Weights of a small audio captioner: decoder activation gelu, adamw at rate 0.0012.
Rows from block 2 of the text decoder, named by matrix and row number. Rows with one number belong to one neuron. Each number is 128 + 24 x the weight over its row's rms, rounded and kept within 0 to 255. All counts start at 0. Numbers have three digits each. After the name is the row's rms in percent of the matrix's.
# fc1: MLP up (decoder.blocks.2.mlp.fc1.weight, 1280x320), inputs 107-213
# fc2: MLP down (decoder.blocks.2.mlp.fc2.weight, 320x1280, transposed), outputs 107-213
fc1.388 110:158096129095161119124149164179119148137142146124101145145119174127129134134155108126148117115086120107138138149145127158128138121153122140082111156160117139114126097152108116153129133134125160125152124113146114099152103128141122143094118136085094139089107148083194139119121132136104131111141139146124110122132138112153128
fc2.388 081:137127154161138139117128134143104159151136169128085131145123118107129165105099124122115151133152131123117139144077116114109119190074147093145115133125163131112126138120124093126106091098150079140167150137143107132101134133140100114126098141151138076128138125123101155150146167193124136092129146128166129080168107166131156
fc1.389 093:166145140098172128101167164112114162119132088084114109141070152152107130115165137100125097111103093119102158143125140109142124104151131137123090116150130112107143092111099112111147112157139120119176156110134108155169125159154082149126100107130102128087109123111167128150120121131151120140147120145155157109101110114136110
fc2.389 067:131126113166109126133108127136104137138148195156114146096133120128112162108080147122131194172150121102135119137113157128081146184095130116162195137126142138105141100140148102128139121094098154135131128117118121074102134095135163113128124120148124130130109152142145128089115162151113128113094159154081157095150142168126159
fc1.390 092:146132111119121111161114195110142150112115137124101141124107158148129077159126123104138110089106126161152128173128138105106119129125148115141112150167115109112144146121117104148201170166102113172113106095113104138127104165129083122138131124081127092096134120096139132110159132122141123159159093125142110114111112159156115
fc2.390 150:152118136135104134127156115091178120139102147131118161119137105154152132117145129140135115130120153040134117127135124120145103106154128115109163188111083143121101126109124130140116131147106152131141129145117129127119118127131152093104133121121122121105139128146140134117134140103146112127118138141129145132121121125112128
fc1.391 088:134135104121134127124130133129094136124126088131099109180093138146099114101150093158132109094110118111115135121117170158138103132147112129142113120156113164086092115092149137147164108113129110138169149091164147144163109156138110193117130106102107142131128170080148150130122152120127115131111123076150129108122121134130122
fc2.391 072:116095095150150125164122116154142118147160126137085085127157122106114179156114108180142143153135129151162131112138114117085157158088128114140142133103169112144117124087135144096148130109105135166129117081109097127144134115177105094133120099114062151161134124142116148136144117150107132124165106138120095147148097120131140
fc1.392 101:145149135089108140149114142087162164108099105098136169146129114113078107137092163100128140124123156105137122176141149114097112124162159099100163167106112174113108095123144110180136158151086096168139093138098139155148125116131114090126082109126128120105144157106143167099138131134142120164119099174150100100112144150139126
fc2.392 204:167121136113094128118142113091192120134098130130112154114128099159154121130141133128140129142119161057128113124118120124122114112171119118126154200134073154114098127119116140146120139150106155141154113137099126136130125111117135097110116120116125128106141125141145141138141162095162120144114124148135135138127106116130118
fc1.393 098:177130108117138147115127167116081129114112104109120138139114144150136115110127111147090143079103143109119158153134102155135123137113119115116096098163133144076116101101117114161101158140096124135163084137124157139109116151141121143123118141078148152059164158085182149162107151149146123128156068087145137116154111157190118
fc2.393 083:075153112158092118139112094099089114115151127130137123109110138134114119144074168176133141109148113118070116139121112182162145097126110149162131124146181091145150126132127094122119097116119142128112116125148122133110133157153114207146144134149120107129078118143105121115146093135108132089131130113129121098128149165123096
fc1.394 093:129118108133173145123171142143067113134177097113126107132105158111115101108124144126134148086076133157101146159104161140140085116140079138145111103134122154108070128096081141146106149123159121114161114122151172107153166127109102130115128141119102121106093147083193167124149125130145159136156133090118126082094149112185121
fc2.394 066:117119164122136116173158138122143127112130091108152098140121152148118149146166084142120081118121126139152110119151150145147136069151134134119111111140109135119151141103120137112115158123118082115124122108102139136102163139109114154131110094118136146157120120093144149136153133137127155126124088071142114159128146094142079
fc1.395 099:142097140119191165112190160141134125082089104084152133161127131141143129176141098107104109130144129143116111122103152147154110101155130105120118117130098111150096161115094135089112169120139100086132165143137111128115130109121099117078137153129153123122113125077109124158142114126160156139158097104142128116115145134105148
fc2.395 082:109165104145173134133132144104138151127151107113054120133140101139161136151107160102143097095180137162136116114117121123173114134081097120124125087102142142169130143114097143112160136141128115104100124128165109106154089089105117122157128104144188118155195134099121099135154110146134113108118107104141103138158117085122127
fc1.396 090:132143134094182117135150142156073171096116122101139147180092154119101101150164163150112103110117099104114149155118162117122148108117106134116129134156095136081096094146115130147137125142126128101141114113144123132136175125137131156071131108087153142114118111130151163152162139152113136135146123133130155140132128130111088
fc2.396 069:116119084147159116140119107194094112132155161142096129116115138106084152105099140162138174192148134135127164137126119128090195197104114140146144124142178100125114133104141081103144130092106137155113111101103078083133129121139103128120119093131120110132088121170143165092134120145095142123121106118090130118129142169152149
fc1.397 100:142108123112135093099168172146146116107178069123115119144102149148111113108107140129124140109068153123122144119141146169125074142162137126116112090128117129104101143162122098135132135114121132132135097090167170123141147153096113136122109152129125097093120158086172154137141143125145111134120087140124106143108103125151103
fc2.397 087:129120139116148084124138121098112112080160084118119102151121150144163144110133132142107140080082129128123133136131164142137056110166124166107137091154106158104100111149123112144092128120113111138129138086107174145091172150110104162104087131106104139121114153084161175124153131117148119093121078096154130107125116096132101
fc1.398 101:172096114121157142122140158117119125118173119138104100149107144154143105127118158134124124073092119146129157123136134146117102097139082129157129131131118163091052115077122141151143158104144120133126093113137155139123156147100128140084130141076138098123131131069174150151106137101173141136161116113157148123110106102137092
fc2.398 069:108132142146203097139161134118097101106142106113126089135123130167107167143149136118117135097097121155159153135124157127147108122125138136130118083122138128108106117096120137099106144127145091121103164079095162151100148136141095147128081100146159121127114156103117151129162118159135139094145084081152128144127093133119086
fc1.399 097:121147101130146105126173139134093158097159113100136130165098176147099099109137153103145144104098108140113122132135157158110094136142101140132114099183120149128116140112092131140148137123135138101137150115148127157114127144116111173118099127106143084104098131063172134147149134149162155086135102130150122093088134115148082
fc2.399 068:144118126142138130165146136144154162105129097110116114142134112135109125162153113131087089099115105148157095141119128133171125080149154123111129153132114122128138169089109140098140172150116095136130138148128113115131125141104103124136118096128160094137114116111111148145154110164120188096141103085149103135142131113122111
fc1.400 093:175109133089162119088177150129076159094161067098135105113080128154151126129127133128112122118103124120131122161128135153150102114156128151110094120156097157098103144144102133111161136135108154112167126127132149136107122151101100150124078120123142095128101106102141156153134133149125145104117087135117158117139129154164111
fc2.400 047:149098151108100157131137107221128135124120123144107097147143134099099166134136096145132152179118145200133134123097153122097187118126104123143123102100152152124114093094091134104097121146119112140164087127119121114130128125080076117109145136137155138157161146131121144204153133125130133145118100145145111129131124118165101
fc1.401 098:157135097110142149105169127101099102084165103092139129144093117179134147160130136150143091102072138161135181132133150155131073118121141107095127142115105161077106123107101111132099136111169146090131133129125137153124116146125117147104109161104123119099116173085130173150145133110161102108163102138117137127152148113118133
fc2.401 111:131133136132109130189094163139151144120113112134116137106113132103134106148093149097107125106187120120174082108093096109167132142118117128132143124163155086167176156124125124130145170124117094128114154127148118094123167132122122162164128115138172143166126099130115086106136105147130175129127124095118133136141113146102122
fc1.402 104:189072130096126118114125129134086080111164098147098158151174141166129119143146140115091131112079163118136158144153123131120095169154076152088170155142148164112107150145121097117143133143139177145128135111140161128136136153078124155097108101122112088095117129132158138137132143142139162111112156129139139090096135095162111
fc2.402 154:135128114113135109136075148125127106136152122126111164133125129141173152162135121144126104114111165151132066112101107143170135163143106128102148104151179130130146160130131099105142144150162118150090147129131155115119133133102126165132132130081130141135142125163088145079121112123167142138106125140114086110125105112092132
fc1.403 105:151142135111142103116153170134091113079144081124127084132102121153127089108148127119134160090101098150143178139128147162156091109170110123113110133167097140089087127132105101159132115120115110076149156098126145141134161150096129178118099149101107103137106144057155153126123112140137135124124114125150145120128138100137136
fc2.403 103:129109138120149131173159152137135116079144087103105098156138128146117128150160110147138094122105116145135123126112156137155127110171124116114116120119108137111137158075101155104130145127139124120134132099115138129118147131103091140135088099115160121136101133105120132150151106154131178129146083117124098136130127107147094
fc1.404 094:138153097126172139107141180150099156106133114093134136162104156122120109100130131157142130087075129148120165154163153141129112149144121133141132125135122151080085092107124093150159118104116117103125128133176158105138103157136140187110107140085133112104082128095142150127151138132160145078133099154145160104105107108166088
fc2.404 055:151125140108099170138151110198096138129138109115136108147149160106119160094111130125107150178134128151144099133100174144111138123135130133101132103123149151117147083138112108085112128124133110151145097114110148098111153140113097125104136116119155126154138143136136155166166136170117118126128129094139131127094132101159118
fc1.405 099:124118149103156116107162188126099122083147085119128135152093121134131103114144140103142144108101112096147160132115141170159103115178146166134101122157124170128140136125121126119127153148135110114162119111165134123156108148111094130130075153117129103077125106082154151118148103099151117136136120109155106148115113132122103
fc2.405 074:125111143130160148152131142144129129127128092116083122148137102152120141147154146146119103079094109128152142124126144148189076108127136106105115093108097131114120137091104114129132139128133092126119154078103105124098136085121088146123084103110182117105133125114147133139150105132149146114129088102148138138154115124128103
fc1.406 105:163143121114174106120141140107128147093157067112136124127091136148117079134153135133085140069133152118114120157119152153133084109168118122130118110186142140121113149158128136105154142124147114099150131122120160172144145140117096167135123151101141145125081153100123118137152098103136156126122095097148128103083113136134084
fc2.406 066:151150098120162109151111135092101105119135105109092126141153110149165101150165120103146103069115117112128113129095149159190029109139133108103102099106130150133109129111122145117124141145139099100091162146126129132120130118104134140113140108104148146153117099146151103104139093116138142107114125114103106157128111075109135
fc1.407 097:127142094133182152102160163145109148111153112116097124179114158118116101128159135121138103095089112154137135125139171126128111121110126134118105112160137118129127153115093110135106121149145147116172120079142150115102129120150097124126122120123115090114131144116169171149129114113159154119117095154162111094135109129133122
fc2.407 071:164122115141144148163097122155153120130146140144083113120159096117131138118120101140134161148127139124157141090079125098154125168104164095118135122106164142178137147094096142109137177149127105152146116125118105108143126135086079107110136120142151103137144115150118121103116133162089161153097156134104112122163117137168155
fc1.408 103:139098129131155133115113192137104135102140116082094150136109180109142087124151126147132111084104108116084161149117178162141115134145108147155131107125124166090115149113096106123151100115152141107132143134129160118142129124130137146114129079129142110084105130072181176149131106138151153075144123120111138136107126099131125
fc2.408 062:126135107113156124158123167148133123103147098130094131151138114136104107131123151116129100101136122157152121130099132142198098142149106134129148119123103140108104138086107119107151150124122097168139142104101110115132125139109108130123093115110168126134142133143142154126169107157137141107122083085147119136144085147122125
fc1.409 099:178107105102171121127151123134119102086136102081129125125108170131125095102125111111160151100097095137156149138100164143116127137144125137147124121167112138119082098113102132156138114124155105117163104097136106120127158140122096163129105119083134112136110101108173173158126146105136140120169087140125135131148138170121128
fc2.409 070:123113124152148139145148137170131156133148139113088128122119115148105131161087122125132156119147099113120123113115117140120140163134119122096153107112148096123134139109110110111101131104127149159150104088113122081131150110146087112101101109129144140127119136125168153089125107141134129114146104135117131132136121138134157
fc1.410 100:127107101136132128096162173128128134079161081117121103147094131166155128115124126114103112078133114122143169162128140153160100139129092161112090103156076123083070131080132129124160146145128116116165099118136140120105149130112097167122112131086132071084123148070138132130108155144128153091141129082136111120130109105141109
fc2.410 074:116122133129170152171147139138122123105140075103119087134150155156124135143123117140123108090123113145148132128109155132156107110145116134119127113124144132112115127108107156072130165120139114162132103086102154131112152143126088141122102103099137155130118145103146141155164112147113151109148064098153110145124105101154114
fc1.411 106:144112112105175114126168163129119174097147118093102090182085169127137115118097140121150115121095113113156145129110161162121104153133088156130102129140111147118100142104106104120127145128134113109127123126127158141109158141142079149092115146134145099103117119084132156117124097142130161119111111119151142090132127105163117
fc2.411 059:167084113127135133168138100134128109137113116142114140108151111140129142133177103155119118109104096116132126114135127131157094080150155118087146168092091109134125157102120138127104105165122118136125153166134126143151123115126152063138130148145165109152109130108146129114101126147132162109112172134165094143157148112127124
fc1.412 113:180093079104143118144147140167083135139144125110147128120117156141115099125150100119110107103110092142133130119144142125114111126130140176138097109168112136121127092120097119157143129133144112153158100097144129153147110135108154163108131114107090128105101113110190152144124126119124127112120093129137127113124123134141102
fc2.412 137:131113112161122120152152150111130159101114151118173152093130180135129085112081105110139117121135092128136101104184133115136121096136079151162162134122119084143179136141137127103123195113118150150149094123127112085121123154154163120111107139152137151146133128107157131075096110161118117100141089102102140146122119141112145
fc1.413 098:173139102113153126151158179137106150121134128096108120141143122176133092152118102073135111132112127118135122139147113142152106075149135092111124170136148120123135146115103164088100119144142085093128173136138097169130130128113088149101137153101146164137135105088121092108164117120129158148180097124154093153107128129098134
fc2.413 112:095171103141160133134128153119158143117130107119068111137145116136153139146108167103128107107180131165153111115101099118168142132061091111120117096114160119180136147117115134097157134140131101118099138098164114114148109088133119125170117106157190126161173110121101098143168112160126136119131106098142105136152092093104130
fc1.414 105:139111091111136136078143155099101142108160105104138107114109130127128122121120161118122120100100107106095147126111132158135097151141126142132091118131103129082103135110117139141118104094135116118170108108154123155156139124094120187099141094118115071094114159076149141144152150096131127134135111135107157126109135139167080
fc2.414 080:147120116102140132182137140142133129077130093116101101163135122127159123123136113147123121093127107133141120134090148122136098104138157127098120138113132108118126143088103151105145149125130081152132127104139128128114139137117064132126122129106156114144089125087143146158138116154136160121141091110141115129145122111158114
fc1.415 087:139104127115128124144150139161073105104174108102107119132116111133143107132098132154096132113078124091138140105158158184142118106148109164091123138138098118103123132159147118107115118118101130138107121127145131107115126155169147136124130177104114144136091128117121152118112131135169099164121160135116142122108171104120158
fc2.415 119:121103136121126102144129118128139098178130149150128132108120125151108167159148117146148124119123120112147127137171126118092127124127137129129123120128120125117128106116145122146120104121109124129109143127088108157151140105182167097139125118112039172153133111108143151101128127093159130138159127120113104160119146124079117
fc1.416 087:176091111086158146131138130131084127117147147088093150135151166119093116122164104132127143120066162140108168142140169140142097123160090158096138145161129130088093122127102141155145106129143102133172091103168157107136171125072115129081126127087151102100124148135160177141106143157157147111121121107141129145136112156177147
fc2.416 081:073141131150151103135120095153130094125185142149103071122122131135105164103131150136101179161137112158150160133116116114097181155101124130126143099123159113160114122136153073100108110094105108149088101079096100114119139111126077112166097109150146088127132157160131147132159134165080113110117071108122120122164125152125134
fc1.417 100:127123121093169134093162175129110126134152089111121127135102151154145101129121142141113123113098146135095121135113141184125090129139104135104096118132087118096100101136128140148139137135145133118170125085171122143155144150098083167110114104114128127092110110064134129136148114114143117116147097122141162099094117128170115
fc2.417 061:139156100140085115141119137136115124110163137137095089096142125100112154122097097155125170079120116150134124159114145123130097130143153150123134102132138138111137127128084140135107128126114108118159113143120114112148129136080107135144120129142154131127150127084163154166161112137118166093111143133127118108121124116140121