A small audio captioner, trained from scratch: 184686 training examples.
Rows from block 4 of the text decoder, named by matrix and row number. Rows with one number belong to one neuron. Each number is 500 + 25 x the weight over its row's rms, rounded and kept within 0 to 999. All counts start at 0. Numbers have three digits each. After the name is the row's rms in percent of the matrix's.
# fc1: MLP up (decoder.blocks.4.mlp.fc1.weight, 1280x320), inputs 214-319
# fc2: MLP down (decoder.blocks.4.mlp.fc2.weight, 320x1280, transposed), outputs 214-319
fc1.671 101:462523502479507519534492530502546458515512484476522491518489466456504463519537515501497494487489523491522534470499519485505542495490511517501531486502480472548483475488527462533497529526503491508514549514486501473493476513520503479545517493520477478509497533510463481512532489518491453505496459514479462520493530539455
fc2.671 070:455503520507463492473531485531474478557552473476481523462506482472499520494539459517508471504523525508512542527508502449522521451518500493498550509480528490537506473475465481524464527558463512486483539503472527494508494507550520526527495486501484489461457505515495497497503475513481498478478476528508502485518521493503
fc1.672 103:515532508526508530490460458539534497488526488447513523535470488513510533496511501494492495532474484491473482473502512506516480480473485510519510502491500480505484454501539524485501491522540518520488518522428484529483518528466465438503520502517508476490475522558516468529470466511498512502468475497520524493472522539499
fc2.672 143:490489494494491459501531543509501492427452472533475500478542516535495482523505530459527554502502496470479471478458467465488520573495494520475460522500510503482506496522496523480550504512527463512479526486487556480470528470504493497496468468497496502504450538522481541557489463514500503500526499536531491463467472483517
fc1.673 105:468534512499511541544530532522542498477529487469525528494529513493482510522534519489457503503511528483490514508507480470507519490483485489460549485502489500523457486476549487504487484510530477536481506534471530473506496520490462452515481496480532483471506518502475514489531468504471481522498468510533500513499523532487
fc2.673 075:509516463511492507493512509482508487434527522507507545469489480484552496478548500474526534491484518504498447454534513512519531501481518471480535545464516516469523502498506496562505454481528494483490506520486496508485462530477448507534477477499485484509488471539520509532489427517509530524487556519494531481482477460482
fc1.674 103:457506493516517559533511498503526449527524451432529495534494509461509503530524538490469480507499498468487508502506485503518536464504501486518547495501481476548455463501547481517481509522511495536490531526453538452516522507478479455532514485512488511499514509475478468512494461527500486515479477535496483517512510505474
fc2.674 062:492517514493521530503541531479504477532525497529510506519510501460478485470553526515508482509503553528495522497523529460501489461472480509477514508464515489475503506490466479528481522528483550510498507497482513536515544503531519508504494522538502503478478512485503533491479473480441486516488486523481438495552528551511
fc1.675 104:477493539512526521498502490517506480485508480470532473530442474495498493504516521502486495532501495483497521476525498511482507496517507473469544521479484465508434450453536469495474490516512494497506543550488511447481527508507494471509484494526508462525531530494486473542525449497476503543475500487482498522539513505451
fc2.675 063:483517491496476493456544488533465497530567477503470534473499476468505523477529496553506490500488543509482521530527527433496514461517518478510541499501538495527505456505457477556460486553452520500487516513460520527527500516498510520512478488518511470475450470493517494496496474489465509492461513501498510484515506456494
fc1.676 111:473496500510471529467462532508504535479486523473517477532473504499502475478499514537527536486479530466490473499509493468571512472478533473485484487498527530470495493491486467521528488530480529501543545530463534530502455467472514498488446556507514452453515480463482486467528481491525444476490495514521502515500495501541
fc2.676 234:491479526523477521440490510488505526463450537500516473484508517494484493492494496543502514497462518480508427489507481503523499497492502431473489506500526517490500488501524487522507456522497544518508510513512489536517480508473516504483492496491513465478508480499499498447560502509523483491485504488519505503495490476510
fc1.677 099:502506491500490528499533482510521498499512420473510516499487514494544477490527499502478512502526473473469498523523527499514519489516489492484521504462482464487500477485527497538497501517497519485472526549490527483469491538465490484519480517503477482515515508514483476514529486494489486556467483502496470520505529503482
fc2.677 075:496492494493484509465550526514472498539525488517472506500490465491513464487502510510484481486520572501490559525526489445492485446523505513459532479498502496501498480512476494544475485551484497532491525568487552509526516537486516480531495499502474499502480495446495517498516475462447477468464497536478503481561483478485
fc1.678 088:501509479484506546474506476477558505503550468495518493531481509482500479476501505481482519509486498490491460480511518460523497487479489510463505500506507497524497462470540452511492510550494485487485564524457486470528505540476486468472531498470484472490543528524447500478509470488503452503458475521515481516475542537482
fc2.678 084:505479478478530479493545499519499493411515500535475531505501502504535508510511509494506591503515492469475430487518512507493493511496511470513516461501493495514507497502477507491506470487536510523495482486505521485490513516494471496506504436555535494514494477504518474522464459509469513472491513514474474413422519482467
fc1.679 101:540488560493462503507473492513510489540494444466504498524525491459535479494523481517521514504528503500528503523513501505488547526521512528501498472468514460534492474474484440516490529521493528510481512474497533480508522520473473477533484512480517463507504528521471540532495474482474480489467449511470452545474521515506
fc2.679 113:541450478495526530520541510498471480527508535525512479488472487505491455519489478468472494469532500504490538527508525513495530478563512480478530477514514512498500521489481517475506544517508494478537490575523514476492478477513529487493532522542476500533511479528504485546458480502480503466464533509493503505542474520464
fc1.680 086:481497509465472539518529504527522491521501477512505524493525528488504504525509520525511531508496535491492492523492519494527527482484515470482510517524467501537471446494534498499455503529512488503515547534479559493532478493486497463492467514503522489470506527489499493493534472507466465513449441470536496486521529509513
fc2.680 085:487462508504518472480518507524498516504499536539494460482446496474510536495486456498496468502518511441497439492494497511525526513505519475509545491510507505505474489526481507532482478520512564540489508558497455518508504556539534494516511489514503489477504473475506480499528473502466550508470548499510516500510472484506
fc1.681 100:455547520524538548520488492504521481508554477434505517541464485503498472510543525491496499498490510513524517501492512518513547473480537499522563496514476511529480456439523493497474509502503476536509515501468533461500483508469461472539520510528486489538533525506471499521507490501504461499482470482535487526495528508482
fc2.681 072:502484486482469508474529475557477487528560466509464507527512490454522465503533497548542500511517537462493484499516507456496497419508482448512532456476524475539526489490463463566472500531491507513501483528480527506481517551470514477536455477543502497497479443489506512512492448496466491456465499513501449461496541496458
fc1.682 097:478525533536522519518496512506540473502543442462495522491467491489515491519512510467487481506490529455498518487507525512523540483506495513482545523474458503533489449436528500515484515519489489543505521511452496448514476513493512448512501508520490504515505500481449497492474475493470497481483467521471448560527539543459
fc2.682 078:503520502495511507476514508513482451521568483493501492513490480456484504492521520530511460513503564482498510504505500429516517442511508457529524486484524539521485484485452474530477513543469519525499532526484523518515537503506514490538491509497496492475492479486489531506478460501453502466460490495500503504517523520475
fc1.683 106:483502518489477534492510490508539474502521458459564516501516483500531530477529514501499520496490498507468525497509491472504493501492487500485514516465498497514489442457529488507485497532495499547463545536478497498470500520458499464527497525471501486492487498494484488502481456537481474558471473499509451518500515538472
fc2.683 065:493477498481511503500527507508481483549575496498486500458509483468558484507494500481499442488522538509477543482544527462525496422535490497497542483475525494524515504492462472506481503536476497501495514526497536538496483560492502526545491498491466477485484486487496503520502461484450512480461514545488515508572475464473
fc1.684 107:500534525477507524512486499484552482496561444462538505523501484474531507518508486477485479489504502493463507473531524473529517465500498505511545527500512471543467449465542489523490500495531510537518513542489502485500482514469479459534505508495520507477484495480474482500528469510467449529456444535491505551522501498492
fc2.684 077:464513507492465525494494508521499476550557464471508518483528497471512484485550506514498468500507540499492510502519490446523505445486512496520534513486519518519478489488491440572458515545495494520483555499461523516506515526481499491519498524475503474466464483485497546499528471502463481478492474524512480515536518517469
fc1.685 100:472520518528505539510481520474527462514534447457505496518453477484492491500526499475460496494484513496481542508525494478530521489502525491484526495491483468534462479480524457510482508516512481539526520526459524444458465532504480442513519523519488501499507526485459470510513458497478493496470482492487480545525535522489
fc2.685 080:497510510492476532474525512533507470559563488461475530477506478476504508502547486519506493506520545489497506497498521432535501453479508474521530498486524496515503481475473475549467520536491532498490535499466523529500524508491517491551486488531513487483479476488493528486499449498458461467473485518511465515501544527484
fc1.686 101:460501557520506517532482511513511462499539486468523474514457488497498474503532511518475501511502522511470520512495496517500529477488531488486503520477491492549459482466532476538496525544519497543514513511450527473516485544513518463537473498505490505487524541476483531484500456494451471503501485517508497549516524500498
fc2.686 064:483519504516460490475507506511509485546551468505459545475544491483496532498521467548517448504502540500519492502532510460509507457512485493509505529468496514499510504477477459531493486566466506486499518489457505520489503509526482503504480483496505497461452485519494518467508466485477504460500478501515510490521515497515
fc1.687 101:494533538521530543490500541497541482502526477483525480482478507496502517502528487506518488502475506492528494533509521517525484511458512485505538518493510504530445456462527478523496500503577467532469537519472495481487487488474494483485526516523498494483525509523482520480499484517473484487479469489532490490492534512505
fc2.687 070:515524536507477513507467492500541455544538518490500497553477493451513504488523532487499486488491543471523528450501521417489497494496492482514514505465511484510497518535433505585456480546491488526464498523486484519471520536512518523537472523531507493502490500467497509529465479530436525455491481500494476500497520506480
fc1.688 100:505523505503520534515501525541530465499501474461515457495497480503558485500521473549515529496478509474468507517495489497524511487463481492506560517477472494537452467440498504542511510553498482521460536529480528488489502501506497440543503465529514496502485517518485528517518479498458498494475487513525469523502511513492
fc2.688 071:494507500498486463511502507522478463528574525485471486468478448498509525492473529520530470466537503476503548458504531465511524485557507487513545471488497485509513522527462502535457523500462491515449515521475479495428446521501535511513491552505463522490503478482498486514531477494485492462473504528527537484520513507449
fc1.689 106:453541528510485522523493534495524477519540494446502505517463484487498462489544507503479485523500513464509523497544501485516541460499523501495544515473473509506478479480522461511466496538519512501498543537439498490498504518474508468512511531517511482506517528503468518521527468525480499517470474470521450532517552512469
fc2.689 066:508473501470481554514546533469499506529526508499475522519521515473533480479529492441494462485552572531519519531536518497515525437462495480522555502476520494496521508495499463531512472522521487469532509495522523516524511538514512441585521516519489480498520491513502494477522473480448464492506490536475510487536532483466
fc1.690 099:505532483480489512515507472543495444512513492484514482468491475485515525499476510519502523533462476494481524530532516514528510504473456514473526510483485455524472450458537499524489496529540517511469524517427531460475470494493511461502470504491522499500485510547529475530495467534456506531453521500530490498513478512485
fc2.690 116:481501496526492514517547542482506447504502453493504497506509490498502504506518501471516488484534507517481515474451473487501553558484508516480467518465499492508483465528495521502548525505493438548487513562490522502483516483517514452520494533461487543523492518474485520544477484502475520473475493507475500503534489490460
fc1.691 105:433521532509482513470486486480545464490528453442513507522473526470497502518528537484469474517480535488517478462478499534504512466488495508512543516469535487538481445474534437509507486526530522505476523532460509522494478511499508454502505523494542457486525499493465500480522487502509477479475502488495482543492565508494
fc2.691 096:521492458466491498531525490501490495519527514547507523492502481480505502520486488454488508491505509510456507528534541489480519460527494492496498526493486506519489537487491477465456501485467487478539476485537495487496536510524507483506548504519476505511461489517511496534440459484477535505518506505491507517535506510483
fc1.692 097:475525500525500554498482532504546497538522472447509469496483498509514486479554513500494473505474508505465521490518539503513524459483518508508522478517479488507457481448554485494529500513500511489463523516478537463481504495512480443508482527482516485491509517505468485502499448521473492544469496508506496502510543496506
fc2.692 066:537470521484493531509518522515492447534567505478492518500509498440516493499531459526506488489522553506504528503506511463498514428511480467532518475511499492550504491484463492564478493501503494500476489555499532504509549537470502480535524508534494481489483450493504528496484491486445462458449516536514497459484541483473
fc1.693 084:488541502524500552490459529517517454515546478503506503493492474505532555467524520520465526523508539486499478539497493447482489496484498511537505541516482496493498446503552479522491515538523477554463542507448484470520530518480487493522519496504519508496486512495499503489489514506435472500485498510531513531500534533446
fc2.693 108:542466483486509497485517450527494484419499515495512541465476498453525501512535490534513536479517520484507440488516512541503512515507496464505504473492542507530521483496475482525520476517498533503503491465517514506516499547474484505531501423534486464504470464529489479528464498510512497493464524515469503434400547481498
fc1.694 107:473562531502508529506477504467541447516512444462499495531464495482508490502556538477517492498483532490495527504522527523514541490501508478491505498476472500544464449464541493532478522539521481515510505529449523479505497502488480446519506518545468508512507523511461482502497490497502481514453457523465481505487551516486
fc2.694 072:465514482489460515514516512516526505520542502540498514509518489507503478486500518453501501511494519491471549496517495468569519465482527506489544501457489501507484481483470502505432486532478515510528528511506503483514483485552518480548505513518491495495524481469497496513491470509466516504508490480474501477571495547514
fc1.695 102:459486491492500537533479504498520448523522474438537534509507501479511496517530495511520493518517506495487520532497510461529529482508472493483498530494514462551490465472550478553506503551529533524496562518467530449516483528488526465527501514505496505533484509528502511528491501535447492525477493487474483526506522507480
fc2.695 097:538468512504499455481495471531434471521508492510529487493500520503493472474489532526478500507469486449470486485500508488514514528523511506504520471497526513493520530494438508543512521474449535542478480473521517501488507517487507525518488517488474492503471474495473504542462502457485492482513494531480484460545487497527
fc1.696 102:493521495480496527505477500508540480482502448451496525544460493496519503529545519502483484488503525494451525492504481480494524496464486477484508507491471490539462475461525508508502527529508526500485540554471533463515474531469502475515458484523482508503512484529485502501510476538450480510473473512497442536501494492503
fc2.696 062:501518471522466529474525519506486489556593496524515461467515501485516504444527473552487436493506571518503526518531495464501541463554514489482526496482481537529503501518501473538488518536471488528482520535513536508517496536525516489506517528484473506491483482487481502511517515477415497490442518503513545508532506508512
fc1.697 095:490506491473494508528493518515526494495506469484514502528463475490486480525507520495517519534493500468510524503544502500518533514464517497512548539488513496540484475482515461504510508541506478526489542533466515461481516532488483481507476477508534473494534481520459478529492501498474498535495493525474495509500519510470
fc2.697 061:519512496466482531499482497486526460467540470495522507479528523491491467424531487527522520489471561505513510499519516462485481494514493455488522506501511527489506503503465492551472470522498485518511476507487483509482516484505504486548504468550498536476500484537468537533449459532456524474450491519511484426473521507463
fc1.698 103:473543533524497545508481518523535456499530484487531470511519462510533499492529537519505535499491510507493509528482486482546513493512497488462521511495524512504471450469543496527471492504522515539466522545456493508495484518468476484497499481502506503516464456526469532509499440523479487536472483505492499526491539489450
fc2.698 103:509534460491492453515503492519508491465525492490480530472561493488540509529519533505511488501487481475490463481497476536518513512481503505497500515461479528491498509519476496529532476480492460493491528511511527484490506555503490529490474503464495493494489525505528502540469490486544532507516527504527518475475471470547
fc1.699 102:467535536488500516503494489504520487503537459469533510521449514496537499509527492510493519492474479467514512502478510510522498471476511474475539505479481464518486471461537504499490526526515467548503531543457526464476495499460472451492465486494497473487521539487466462488510474507465450490497468503478488527498518506485
fc2.699 095:489491492500478529458524520516495491534547478473483523473512462469530520482548500508511462505490556503467529508521496441543511477489519495509528487469524488524505477502485471564470494553483539506491545541451510532522506546499518496547482526504493484480473476467492515519510450479448497474467469518460502523564529517458
fc1.700 096:493506526496474536493521487541503475488499486475523521508502476465559467470514508525504517507528485457480490481509516522513505476487497468458562489504521499526454476454528465514529502495536487519466543544470496468476517563487498481521476529488474503490516495533472532501491444530506504535452512544489495507516530483471
fc2.700 087:530506506498522470504495502521492441549554499553495487511470471502517515490496513494452451485526503497492498514514515472463488491502494509521525505485475507510497502536433523531467531504479515554472474518513513532468544525505505492520544515511492524533477496486492517566458494466434507456508541521500497496521463488482